{"encoder_arch": "resnet_bottleneck", "model": "model that answers yes/no questions on an image's attributes", "dataset": "photos of arthropod specimens (BIOSCAN-5M)", "train_examples": 195000, "image_size": 40, "crop_scale_min": 0.5, "horizontal_flip": true, "translate": 0.12, "questions_per_image": 8, "encoder_norm": "batchnorm", "encoder_activation": "mish", "encoder_depths": [3, 6, 3], "encoder_kernel_size": 3, "encoder_stem": "deep", "encoder_avg_pool_shortcut": false, "encoder_widths": [128, 256, 512], "fusion": "prefix", "fusion_encoder_width": 128, "fusion_encoder_layers": 6, "fusion_encoder_norm": "layernorm", "fusion_encoder_norm_position": "pre", "fusion_encoder_activation": "reglu", "fusion_encoder_mlp_ratio": 4, "fusion_encoder_head_dim": 32, "fusion_encoder_fused_qkv": true, "fusion_encoder_bias": "all", "fusion_encoder_qk_norm": false, "fusion_encoder_parallel_block": false, "fusion_encoder_inner_norm": false, "fusion_encoder_positions": "sincos", "fusion_encoder_connector": "linear", "init": "torch_default", "residual_init": "scaled_by_depth", "optimizer": "muon", "muon_scale": "match_rms_adamw", "lr": 0.005, "momentum": 0.95, "nesterov": true, "orthogonalizer": "newton_schulz_5", "adamw_lr_other_params": 0.00076, "grad_clip": 5.0, "steps": 12100, "batch_size": 128, "epochs": 7.9, "lr_schedule": "cosine", "final_lr_fraction": 0.01, "warmup_steps": 600, "weight_decay": 0.05, "adamw_weight_decay_other_params": 0}
Rows from block 4 of the image encoder of a small model that answers yes/no questions on an image's attributes, named by matrix and row number. Rows with one number belong to one channel. Each number is 128 + 24 x the weight over its row's rms, rounded and kept within 0 to 255. All counts start at 0. Numbers have three digits each.
Before each channel's rows are labels from the 100 images, of 14976, where the channel reaches its highest value: "top examples" is what is common among them. Only what is clearly more common there than usual is listed. The data: photos of arthropod specimens (BIOSCAN-5M). In brackets: how many of the 100.
# convs1: 3x3 conv (encoder.blocks.4.convs.1.weight, 64x64x3x3, each kernel summed), inputs 0-63
# convs2: expand pointwise conv (encoder.blocks.4.convs.2.weight, 256x64x1x1, transposed), outputs 0-127

top examples: order Coleoptera (47)
convs1.51:165163106130151138120147146086107166135146128123139156151146119133129074131071130147106114126120119163155129115134109077134098116118177154083135119121127133137158169148118134128094102134168100
convs2.51:124118139125117134107129135145115120113135132150086191137082154112133102137110125099139112079098139181132117147098087165117159120140122139154148142098134148118160144145121169142129145134117109158087113146131124078099148138130157135128143115129157088114095121131083132137179172164141097115176128122129119124122134144071167105128161079119126156139124126137104114149116145129156148145135

top examples: family Drosophilidae (34)
convs1.15:099135112083124114118110116123181109134126095121139097089104101131159106129112135145135136132134104121155090099095109133143120085096132127173102109096128132113161151137112124131093206148133134
convs2.15:123110118201146089110143097148140059122084155104156108167130093101160108106103150157137134170157120133162123122101150163164125136102150124128151172083088111109132097135096138104130062117117117090075101072119116120130145112067114134151107143113107139106148123160095115123125122081134157093116136103130152123102089106136113130115136123123122168153133093129128074084137118096101135128150

top examples: order Hymenoptera (46)
convs1.16:174123150162144124132163130128096137118116126139139176146152160149104124186173127138129162164142134138107131142153099138120116165136099108123154118094133100153065079124118152135129121157118142
convs2.16:171122123114112168149084153141146127101132122138102156109129146132129102163136128128130166155138139146084115080085122150145112120151113123160131119167113136110142151123122115180165111127137163107139152151133115157159153126188126122105179162189133096124140138146144121151122151087143148098121176138144132156135128154150094111160167150154155137107119143138105099142150123188162161093157

top examples: order Coleoptera (48)
convs1.38:114070138141137123118135147123080134136092129127137108109149181084104082072119142138142162149141119135125120158138129140131107129133084171116133141126143139138155156146112123143122099184090141
convs2.38:165124106126117143121111152146106100126154156109131192108109161101129113105130174101149123077086115097096133129089108168096119116143136152170115117072183162135148137189121127098120151148142099156149117136113119134133144133127151133101126111143146144105144115095072124156176158180130155128134102111142151136088118111089128100107155105090148121115116151138152121152097140138075158160119

top examples: order Coleoptera (88); family Throscidae (50)
convs1.60:085109128107158137135124137093139154138130131148133119138110150159139132190074127142182131140104145136144187121132150079135085161150122150133147111105141124145123139139137130138103098141161084
convs2.60:150132136115115146123132138140132126106144133083118147119171172149124128119104213114104149092094116128088128132120121134090155115129128177098099101113167105150126105116105100135095137149133132146100097135108133126108128126182095125136095075164112133115157120132143136171161122132135124118144087119138120149111140159131105097082074154067099118071142099131120102102123089124090097147134

top examples: order Hymenoptera (44)
convs1.10:131097136162136122105130114068100133120142131086119129151141121160119148141150134145132159128118126136117112212142130139117162159119163143130145183174119119137119117091135161158148149144161133
convs2.10:124105150135135105152120135134109152110128108108094121113178117163133122111156140133140141081138108180139155114071093128102108156161113146167118168141122126113165087165099110146148112145129141139128113126137130196158109097124133140131163110125158118109088112150152159142119122127101092134099137119090139126100122117127094136135122138131129113161144134086158157080135133160092130110118

top examples: order Coleoptera (71)
convs1.45:108126119124136144156142138086087105150138128138142105078091151101124085101096134131095170107109109110107172123119095130144132150140150138125197091116141152130133127129156116163132125096153109
convs2.45:108121148112121148102116128142134138137128129133099118126105146179122160149125137138109102152114128140135116106098076179070131132115129160145116146110127133157118153158138125113131178128141137165134148119106113124102126144160174147184136108168169144124112110092094108097114129205158136150123118133155149108152115149141123141075076102088133116134122100125106132186112128145157152135143

top examples: order Coleoptera (59)
convs1.8:129130133160178153129151124164087157152146136134144149188141147152136134142141134144178124145129129145120102132108136113160131115141146151109149149169134121128152139147124150154176070145178157
convs2.8:102151161100133100151131150122080176085134128143087129131146119117097097095115098136120129058093131118101119135148139163144056122152121105175125155112122135118117120136107146076130168133107100125072181107142147117152059091108120135142112120129142139138127115142139158134129150116098083113080131077157096127104135124101151144082127127106140151127076097105130102141114096140133129134147

top examples: order Hymenoptera (60)
convs1.32:206109130154130129123097139135168134134079129129126119112138139129125127134141128135103186136073090096099115117159116121128093153133078154158149139107124136122138144130136126121079168144121126
convs2.32:098115153100119128161138142112110171111132121152113129147164092099158215130130099124150140139157159129097145144119093104147085128107128118115147116139106126113116141123103101121086091115189102147185122118102113178137144118157106116085098152118112123120153107139120151122084105119126100135130097133060155093117140157092082125140123121096113149132116140124123203088100152161093107105111

top examples: order Coleoptera (47)
convs1.24:112096151095144140120174146120172123149146124148141158137134112139148126054098140124127138138171136167113105092108146166147133067151116130127125111100135147133159153159128134159140108128132160
convs2.24:082133118141118090143113119158131098134135041131130138122123138089127114133140123139149131121116105124126133091116131104131118127149119111135117139149077156109138119097113128105106124153114120087119148104162120113135118160126173149104122136103103161115107116140132151106154103094126074126112166106103142087116091102115109137104132152134147120139136139122145130106123124148104141114139