python train.py --encoder_arch="resnet_bottleneck" --model="model that answers yes/no questions on an image's attributes" --dataset="photos of arthropod specimens (BIOSCAN-5M)" --train_examples=195000 --image_size=40 --crop_scale_min=0.5 --horizontal_flip=true --translate=0.12 --questions_per_image=8 --encoder_norm="batchnorm" --encoder_activation="mish" --encoder_depths=[3, 6, 3] --encoder_kernel_size=3 --encoder_stem="deep" --encoder_avg_pool_shortcut=false --encoder_widths=[128, 256, 512] --fusion="prefix" --fusion_encoder_width=128 --fusion_encoder_layers=6 --fusion_encoder_norm="layernorm" --fusion_encoder_norm_position="pre" --fusion_encoder_activation="reglu" --fusion_encoder_mlp_ratio=4 --fusion_encoder_head_dim=32 --fusion_encoder_fused_qkv=true --fusion_encoder_bias="all" --fusion_encoder_qk_norm=false --fusion_encoder_parallel_block=false --fusion_encoder_inner_norm=false --fusion_encoder_positions="sincos" --fusion_encoder_connector="linear" --init="torch_default" --residual_init="scaled_by_depth" --optimizer="muon" --muon_scale="match_rms_adamw" --lr=0.005 --momentum=0.95 --nesterov=true --orthogonalizer="newton_schulz_5" --adamw_lr_other_params=0.00076 --grad_clip=5.0 --steps=12100 --batch_size=128 --epochs=7.9 --lr_schedule="cosine" --final_lr_fraction=0.01 --warmup_steps=600 --weight_decay=0.05 --adamw_weight_decay_other_params=0
Rows from block 3 of the image encoder of a small model that answers yes/no questions on an image's attributes, named by matrix and row number. Rows with one number belong to one channel. Each number is 128 + 24 x the weight over its row's rms, rounded and kept within 0 to 255. All counts start at 0. Numbers have three digits each. After the name is the row's rms in percent of the matrix's.
After each channel's rows are labels from the 100 images, of 14976, where the channel reaches its highest value: "patch colour" is the nearest of a few named colours to the mean colour under the peak. Only what is clearly more common there than usual is listed. The data: photos of arthropod specimens (BIOSCAN-5M).
# convs1: 3x3 conv, stride 2 (encoder.blocks.3.convs.1.weight, 64x64x3x3, each kernel summed), inputs 0-63
# convs2: expand pointwise conv (encoder.blocks.3.convs.2.weight, 256x64x1x1, transposed), outputs 0-85

convs1.27 116:134107087137160116111173123093102110140106117164134123135120111170114125158173110139132126124130101181153110183096124108118130147127077082124140125128181123138135101119130119125164159147137137
convs2.27 090:171109111148134164153132141141090118134111129132112135109134089089128111139156102137142110142098141118132153138113102159110129136084123136110094122094110178142161129149157166141088163171132127094118083111126173113104124124114154170104089131116150122151082132
patch colour: brown; grey

convs1.0 113:158122128127182167127150135109125123125152150138158143142131121129163136145087132141117150150153111148179131182101171111170123124118112145136132133136176136148136113151130127204136170123118119
convs2.0 087:180136145108135133125183113119115123122129118121158101128104131081126122151102147129094189104114129114116119123157125113128154178117139134126113130193120110137092138157132121118116133145121125114142151126154132098150065121128124084127081119105110105123109099
patch colour: brown; grey

convs1.54 053:109113101080157104123127116152110113084153146097085149171114137130126120133105106114105143143080156137098115123165115148139093139108103129082107113111127129129077109139082147084105143127125132
convs2.54 102:151107132126123170150143088116147138133136112144120122132118126118120125080123128128134125085146133119115123130117144176130169113122141116127164098107121138136125130103142120122146185092130116130108122111129077102155134118170198151124112185147086137144100140
patch colour: brown; grey

convs1.37 093:116126152104127105127114126115103145128148175132114097119070123123093134124138116122101069157138125145112120129135105114095109099082145082130135142118092075109098080083110111120144105129117121
convs2.37 110:141105153160131122138137060093104112148108112141161111146150133100119137141124090115085158093106123102121136104111087110134157116128122101113101151067132132148126140120144121095129065117129113145145129114132130061128167087096104107148101104149082127104161112
patch colour: brown

convs1.8 121:138140170124084154154142117132180133153130118137112115127158157143112129088098165117136098088117143087075135105172138121125084120136108143131132088154116131115142190118125137101137108140119129
convs2.8 095:081130088137139105111123149095148142121137102134145108101125175160130122183127156132090108110117103132126118122124088128128121127137108135136102123104143084140152120142147130161087088132125161130132099110133119249109083139124113118106114137146105135103115124
patch colour: grey; brown

convs1.56 060:102113084122107094104155142132112130105105160100125149103146130137188126104126142137119139084139112139139125134134100089100130114107114138092098114064126094087120139162137117140105182145141130
convs2.56 105:143114096138122164175128102122125158169136119146125147114102130092122109135150103128087113105110093096113131175091121163146182104080126132137122133117142066143104111157095129119124150129132112117124104108114133092169088104165190133122160168153114124096140130
patch colour: grey; brown

convs1.25 067:100111106127165094080154110120077101111112146140136163141159108142128163130148077122118130116105112127139123117146117125137177078120105124054131149117126140108115136132140119111138179118136142
convs2.25 101:167129117130111149148122112115146167135127110132079165120102160137112111107094102131121117110132128132101134156098117185132122126123136110117139156130155099139070173104141123118153160125117157161128108104136160100137133125182167130127083138137130134165089112
patch colour: grey; brown

convs1.62 094:141125190155183113114124132143120150118173118153122099106105093148106107125122137120135134132135173119141132090166125111145160130155142151166115170096088130150122125118142125153110134166145177
convs2.62 085:132122164131116182131118141127122167114103156164138064150125116147115131098098151125161098164146143132118124130133103128109106148150115133086086115131111103104126119102100130117114096111112120122110144104047090124103146129132136171157128136142127140129123115
patch colour: grey; brown

convs1.58 085:155125103138110135144143124091091137120126117144146133165129096124141145171167150126131101093150162151116157125155111115087133099097087070099121127146143091122093136140156121128112176108104157
convs2.58 104:201117110142101133148112141138139164140125169126097150109134196117124133110137113140102115087140139103101120187100120194095134093109138120124120126139141106176118117082140115112140123158128129129116122158152161108122089102175146117113156155163143114131140139
patch colour: grey; brown

convs1.50 089:174118127128129072142124162108127132125099142149134126134047128150110120109136092130119136116122106152136106179081137126093143128117130108108097104125144091107110112163100130149162132107119092
convs2.50 104:151137130170119164139135129143151121156141146131105141114144123109161132100081146143117131116075072134134124136137096135135079143163144109146130128141139128140127171143121137134136109129136046132133107177107115106124126120181151128131062139132175161109153114
patch colour: grey