Weights of a small model that answers yes/no questions on an image's attributes: encoder depths [3, 6, 3], 195000 training examples.
Rows from block 3 of the image encoder of a small model that answers yes/no questions on an image's attributes, named by matrix and row number. Rows with one number belong to one channel. Each number is 128 + 24 x the weight over its row's rms, rounded and kept within 0 to 255. All counts start at 0.
After each channel's rows are labels from the 100 images, of 14976, where the channel reaches its highest value: "colour at peak" is the nearest of a few named colours to the mean colour under the peak; "strongest on" is what is common among them. Only what is clearly more common there than usual is listed. The data: photos of arthropod specimens (BIOSCAN-5M).
# convs1: 3x3 conv, stride 2 (encoder.blocks.3.convs.1.weight, 64x64x3x3, each kernel summed), inputs 0-63
# convs2: expand pointwise conv (encoder.blocks.3.convs.2.weight, 256x64x1x1, transposed), outputs 0-85

convs1.24 [118  94 120 128 122 163 123 132 135 111 144 107  86 107 132 122 106 128 105 151 105 141 162 121 152 130 143 127 128  83 114 106 107 127 137 146 137 100  80 110 131 140 183 125  96  99 113 112 111 147 159  52 137 149 134 121 112 118 149 184 143 127 126  86]
convs2.24 [153 133 136  88 127  87 103 136 127 127 155 108  94 103 123 109 140 151 133 144 133 130 123 123 166 124 113 124 127 153  76 109 140 109 151 128 124 123 113 105 120 157 149 113 132 150  94 103 134 111 124 129  88  86 134 111 171 157 177 115 119 142 127 160 134 115  94 143 139 156 120 118 120 135 175 126 119 122 112  98 124 137 114 133 103 108]
colour at peak: brown; grey
strongest on: order Hemiptera

convs1.13 [137 122 140 177 222 138 140 112 142 122 128 152 111 142 163 168 143 139 140 132 120 123 161 113 117 157 132 132 118 121 160 164 151 122  99  97 122 153 106 142 177 145 105 117 154 158 155 119 159 103 107  99 119 125 122 116 125 118 120 117 141 159  94 140]
convs2.13 [100 152 175 117 139 119 124 108  93 132 106 162 148 136 169 112 172 102 136 127 132 167 118 125 134 148 163 122 130  90 151 203 134 136 145 112 121 135 110 139 131 124 114 130 118 157 120 190 121 162 107  94 107 110 119 130 133 111 109 135  98 160 119 116 128 121 158 142 169 102 135 124 135 113 145 115 134 135 130 171  83 137 155 122 186 113]
colour at peak: brown; grey
strongest on: order Hymenoptera

convs1.43 [145 163 117 161  91 126 156 144 131 151 119 141 153 129 147 116 141 147 116  79 143 117 161 142 149 122 123 136 112  94 130 150 118 149 129 114 127 112  69 157 113 141 158 176 163 151 135 162 111 130 124  88 107 153 153 141 155 185 114  92 109 149 102 129]
convs2.43 [116 110 103 119 108 145 121 182 149 117 138  66 192 145 151 101 185 162 122 101 113 185 120 127 116 129 182 113 143 149  98 131 133 128 109 118  97 118 130 145 201 133 106 122 143 161 141 111 116 106 132 174 147  82 131 144 145 132 112  97 144 168 143 121 127 132 110 142  69 123 115 153 121 139 151 123 130 118 132 134 142 100 193 169 165 142]
colour at peak: grey
strongest on: order Diptera; family Drosophilidae

convs1.23 [130 132 154 147 115 123 161  82 127 126 110 148 137 128 132 123 132 127 127 118 128  93 158 145 133 111 154 128 171 141 126 137 157 162 128  97 125 218 154 114 138  94 141 152 176 130 111 110 163 139 106 125 134 132  99  99 176 130 143 133 125 156  81 135]
convs2.23 [127 138 112 133 140 130 131 142 154 131  80  97 124 129 102 102  87 118 142 147 108 148 123 135 114 120 120 130 133 116 117  79 143 138 112 116 121 179 100 111 108 124 120 202 113 147 104 146 137 137 129  89  97 149 111 129  96 111 131 131 103 127 145 117 131 112 116 110 200 138 109  94 166 156 132 119 169 142 125  87 176 136 111 138 128 113]
colour at peak: brown; grey
strongest on: order Hemiptera

convs1.45 [141 106 169 101  89 126 144 146 130 119 105 110 106 160 183 125 107 129  90  65 118 117 103 137 126 136 131 165  96  69 146 110 103 119 117 134 182 105 117 120 125 133 111  98 153 133 118 125 141 130 130 104 128 121 134 166 128 116 110 165 150 126 103  97]
convs2.45 [119 115 122 176 143 157 116 145  86 139 109 147 152 153 142 134 138 163 142 147 107 108 128 116 102  89 103 142 136 150 118  82 135 131 134 111 132 140  97 145 133 137 124  60 166 158 129 135 117  79 138 126 139 124 119 140 154 136 136 136 181 107 130  65 125 148 152 133 106 113 164 123 168 113 102 104 147 134  44 109 145 132 158 143 123  85]
colour at peak: brown
strongest on: order Hemiptera

convs1.61 [152 133 127 155 155  96 151  86 123 121 128 126 139 147 115 112 124 138 124  78 124 109 102 100 144 142 105 147 130 188 122 104 137 138  86 131 137  91 130 131 133  78 158 140 138 125 161 114 167 101 117  75 112  84 104 113 159 109 105 117 126  87 114 140]
convs2.61 [106 123 181 151 156 163 151 113 155 159 120 128  96 120 131 120  93 125 162 127  96 131 140 131  82  86 115 114 154 119 121 150 137 155 138 130 118 109 103 100  83 141 135 139 106 122 134 189 120 137  92 154  94 111 108 119 129 104 122 152  92  90 106 156 134 130 132 134 153 109 111  74  83 114 117 111 185 148 113 116 100 155 121 116 132 147]
colour at peak: brown; grey
strongest on: family Drosophilidae

convs1.12 [141 129 134 117 110 113 142 130 124 151 137 144 145 182 127 136 156 136 129 115 129 109 100 115 104 113 122 119  85 131 125 156 157 143 158 207 116 131 113 151 104 127  81  98 126 127 100 133 138 113  87  92 104 104  72 128 118 112 113 189 116 134 125 127]
convs2.12 [130 133 108 134 137 113 115 130 143  99 124 119 132 117 125 111 127 165 110 139 135 119 121 133 137  95 172 120 133 163 222  82 141  86 107 145 115 125 138 144  92 124 133 157 125 164 110 113 121 103 143 106 183 139  71 147 136 122 108 137 130  84 128 132 123 155 128 108 133 149  74  98 141 126 122 118 157 153 113 118 120 120 120 153 105 113]
colour at peak: brown
strongest on: family Drosophilidae

convs1.20 [139 142 150 146 129  96 140 134 143 130 158 138 140 168 180 159 144 123 132 109 125 130 136 138 132 144 134 127 134 151 179 127 118 128 111 106 168 107 151 119 179 162  96 155 158 182 112 127 123  91 162 117 116  88  99 105 152 125 185 147 117 139 146 129]
convs2.20 [134 115 165 116 123 104 110 151 152 125  90 122  92 141 133 116 127 159 127 139 103  90 115 143 130  98 136 122 105 117 128 148  91 161 115 123 133 106 146 141 122 185 104 167 128 176 123 147 150 153 130 126 144 120  99 144 116 156 106 117 195 115 141  92 110 132 151 123 170 111 134 115 117 147 120 107 101 152 108  65  76 127 111 135 160  93]
colour at peak: brown; grey
strongest on: family Drosophilidae

convs1.52 [130 139  98 140 143 114 131 152 102 165 122 139 163 140 134  72 127 152 151 106 168 126 114 148 111 136 150 121  99 167 126 146 110  92 113  85 146 135 105 133 145 138 141 125 103 139 123 157  94 114 155 187 137  97 155 161 150 179 105 149 104 104 144 132]
convs2.52 [ 89 129 150 114 124 124  90 158 143 133 126 112 170 109 139 129 128 184 126  95 155 100 127 107 106 122 128 120  96 119 112 138 124  93 116 121  98 121 135 146 150 118  80  79 114 118 125 110 120 116 133 170 153 133 126 148 132  91 107 107 132 122 129 142  95 134 105 108 112 113 128 160 145 133 107 104 142 122 134 126 115  96 118 171 112 120]
colour at peak: grey
strongest on: order Diptera

convs1.46 [112 129 161 116 117  84 189 149 127 107 148 135 142 171 163 152 130 129 133 162 103 162 113 100 126 124 154  94 136 145 151  92 148 158 142 114 114 180 143 130 146 134 106 102 112 158  84 139 132  99 139 145 107 115 101 104 153 120 118 130 136 129 169 163]
convs2.46 [141 101 151 111 136 139  95 112  91 108 121  89 124 115 124 105 126 140 140 110 103 137 130 138 136 141 205 128 120 142 131 122 128 106 104 126 124 123 108 126 129 176 157 147 119 185 161 160 100 114 123 179 128 136 120 132  94 120 132 114 142 125 133 152 115 118 118 133 173 102  98 102  75  99 166 112 157 148 116 139 110  89 126 145 109 129]
colour at peak: brown; grey
strongest on: order Diptera; family Drosophilidae