A small model that answers yes/no questions on an image's attributes, trained from scratch.
Model: 3.29M parameters, 40-pixel images, encoder norm batchnorm, encoder activation mish, encoder depths [3, 6, 3], encoder widths [128, 256, 512], fusion encoder width 128, fusion encoder layers 6, fusion encoder norm layernorm, fusion encoder activation reglu.
Rows from block 8 of the image encoder of a small model that answers yes/no questions on an image's attributes, named by matrix and row number. Rows with one number belong to one channel. Each number is 500 + 25 x the weight over its row's rms, rounded and kept within 0 to 999. All counts start at 0. Numbers have three digits each. After the name is the row's rms in percent of the matrix's.
Before each channel's rows are labels from the 100 images, of 14976, where the channel reaches its highest value: "strongest on" is what is common among them; "patch colour" is the nearest of a few named colours to the mean colour under the peak. Only what is clearly more common there than usual is listed. The data: photos of arthropod specimens (BIOSCAN-5M). In brackets: how many of the 100, against the usual share in percent.
# convs1: 3x3 conv (encoder.blocks.8.convs.1.weight, 64x64x3x3, each kernel summed), inputs 0-63
# convs2: expand pointwise conv (encoder.blocks.8.convs.2.weight, 256x64x1x1, transposed), outputs 0-127

strongest on: order Diptera (60 vs 30.6)
patch colour: brown (56 vs 3.1)
convs1.13 108:478537577490485516490494513494483480536532550490500500471486506492500496553485505514489503514480495521494506450500530420482491496494494488543443470493529485476508525494513503484505494490474501
convs2.13 111:482550517512530491499493485491518497506518493515491499474486510524509484566533480494507518508518502503431520500497526472473483506554483527489494469490483446481489502509487479461481500490473508525483515506527489516507459487475523481514503504495561521515498542461515496480552518528502455466540482493512487488490461479502518514480540550522458550522492515460501466469456492470500499498510

strongest on: order Hymenoptera (75 vs 20.5)
patch colour: grey (52 vs 7.4); brown (26 vs 3.1)
convs1.19 105:515525511513490507490495504499493499479467511486472492495499546504500497458493503533470507502520504525486557502515552498494500422512515515495484567496505543569470461508525517513521488509495499
convs2.19 091:515517472485488479468485487506505517530500514491535494498478509547474515482518545502455468518558508480507497494519505514534524489431501511503472517551474480495496533491529511476480454503534538506522561507489478514488510490524489504493493451483491514491529488500480527526469501459509506514469495498539497490489538502488481507477532480560502499480520498483500523568511532484478523502471

strongest on: order Hymenoptera (95 vs 20.5); family Figitidae (26 vs 1.3)
patch colour: brown (52 vs 3.1); grey (29 vs 7.4)
convs1.8 103:510534463516498473508496532552505498514523543488493467499505518527492519489501459509501538490522439509493480469517537483500528449493497533509484522491495513554453467539542483501519492486504507
convs2.8 092:502519496489471539516513504482503507517479451504491537470502494504496480543468523485432497480527475511532530522478444507484494499481514497490517499562476545507494504546493509512474512536501508474513476488521509517468462486496520524492491472494495517475489499454472527493515527481509465451469529536506523505492505506498545504462496474552492500486486502471513507542477494563493560468474

strongest on: order Diptera (64 vs 30.6)
patch colour: grey (42 vs 7.4); brown (36 vs 3.1)
convs1.37 099:489532547474502500505485498491479497538507519497517514486467500502493505530488442501499503502515494500498475579464543452480492513526542524439520528486516528506525505487485517507450487482485495
convs2.37 097:474529474481541483480483483448528498510523526511499495483494473515438503561516512495510533487529475521471482504520552486494533523525488550501511501524483471521520511467440484528482516531475473490478473530523469481498513490501506463455490498509509517484511492494501488440488487492527555504474491479547473494492519462520469492513481510510464519525490505483505470465505484496525464465504

strongest on: order Hymenoptera (81 vs 20.5)
patch colour: brown (45 vs 3.1); grey (36 vs 7.4)
convs1.26 128:496500563490507447485489529497523495497560505488501491504477449485503470510502478516504555485490475542499551516493479497504503510487475488463553513483495491483498469558460521506508486495488478
convs2.26 105:481477549457474529481505497482463458500479502521523501482476471495547515513505462474528486502538481498497567497510494478517532497510508519492534487491496515450508506444494480480505483488494503487516513489565523522484507515468496489486470520515471479487522497461479466479479485548531560504515482506486486504485526525457432481485524468535491481498526481522469532492510530461503513481506

strongest on: order Hymenoptera (85 vs 20.5)
patch colour: black (52 vs 0.8); brown (45 vs 3.1)
convs1.45 102:490473439509486503489492510547512519517488537485539491477510530534474517482508490495518531453511527517490494510509507509478542511472471504466493435493490504540504529538497544482489491475551490
convs2.45 091:492455506495523492493491504493524467443479545501475549490493484521492510455526525499489490487495492547546512448473530507496538471496499517534515499488490536511509496473522490524481485489495517536470486523490499493504494485478497563515484486468547470497536476491523522472474548493529497509501548502532477473482505496521561485437491530480508472498526461546508454462481485516536514534531

strongest on: order Hymenoptera (68 vs 20.5); family Figitidae (31 vs 1.3)
patch colour: brown (59 vs 3.1)
convs1.30 105:502458499475501530484504534510552480470533498513493532484526477502502520505485520566516501501493507510492524472473507489503464568513464509488501511503487481470527544513538453473540502504467487
convs2.30 089:497500522484499558537486496483488470482477491530478485497516503494471475452504455491569483483509482517497486522473479484466488477475494455525524465494514521529531513476489495504520508500531483501525451458520487491513493495504496509505481526524471456463474504572541458487477443484516498520486512456481495495503478538497498522532529520536528517463529491506525510475509526545498504522483

strongest on: order Hymenoptera (84 vs 20.5)
patch colour: brown (53 vs 3.1); black (33 vs 0.8)
convs1.22 114:494486497500490442497508579530534508570552496494495471508493492459503531510500436493501527504485472505501480491508454475505484513497498551508496513488529505518511493535502504490485499500498526
convs2.22 110:457502520515464511546499479509477481467459489542468546496481479504494490502492545508496458480515482491498559514506485575483555501506470486471509516509476510491523492477443511508454495542495522472529530513521483460516455461537497509536489493487548521497527471515493522467505538488492520458477484497486510477475511535514505534502521500480483492456565467499508544500501493546498518519438

strongest on: order Diptera (61 vs 30.6)
patch colour: brown (61 vs 3.1)
convs1.55 135:523473521522532490514537479448531535526504461513503542527519498506526480488527556500505491499500515494505498570514468505521513526497560497550515501510531482511490537480502517519503522520481509
convs2.55 102:457515464522480510519474517546512467538477512529481522544493509500513499536467501563471485476524484465477511500503470486462468539490509513491496506525489490500497528508503463496490492478509511518481471540552492539449488540515509506506451507507503486530476478518513519470500493493487465439575483537502528494483480505505516493518511487519501500466544532509522506534571491512478477484512

strongest on: order Hymenoptera (51 vs 20.5)
patch colour: brown (54 vs 3.1); black (29 vs 0.8)
convs1.10 103:489486468509485433478514509516514511482493477483491565479520480507490525493511546509466555524504567523493505456510483536502536496464490500526466485499494509488526487485509524469516498498525523
convs2.10 103:473480493481497512500467496482487497491487538465494498468494528552515509451510449496501504512491489476556508432483473491478491465528503513512567510473529461515477502460534478492524468491482485490501454513491493521468572520463546491510528460530487490482546453514508467495514515517522539501565508494508549521488465515480555486539511509479446489547458536530495507495473547528521534493516

strongest on: order Hymenoptera (57 vs 20.5)
patch colour: brown (50 vs 3.1); black (25 vs 0.8)
convs1.25 099:492447477509506500480494500551515520502516509488552513497523519533506507453502490516559508481508500494504487486525507591504535539497516513453496474492479519528503520513507511510489498505523547
convs2.25 099:532485491469471481514492508533478454496507491525530516521489476503471478478485450528500512483453513525514519511467483469497508467513455496540502498463475537517514528508476485527526493502517544517521484479453497515487434496489498533481489498466476450501479464476450502504500518490495492506506521464500460515520459470495487473535506505457544505473512509552509492516516498518536517533503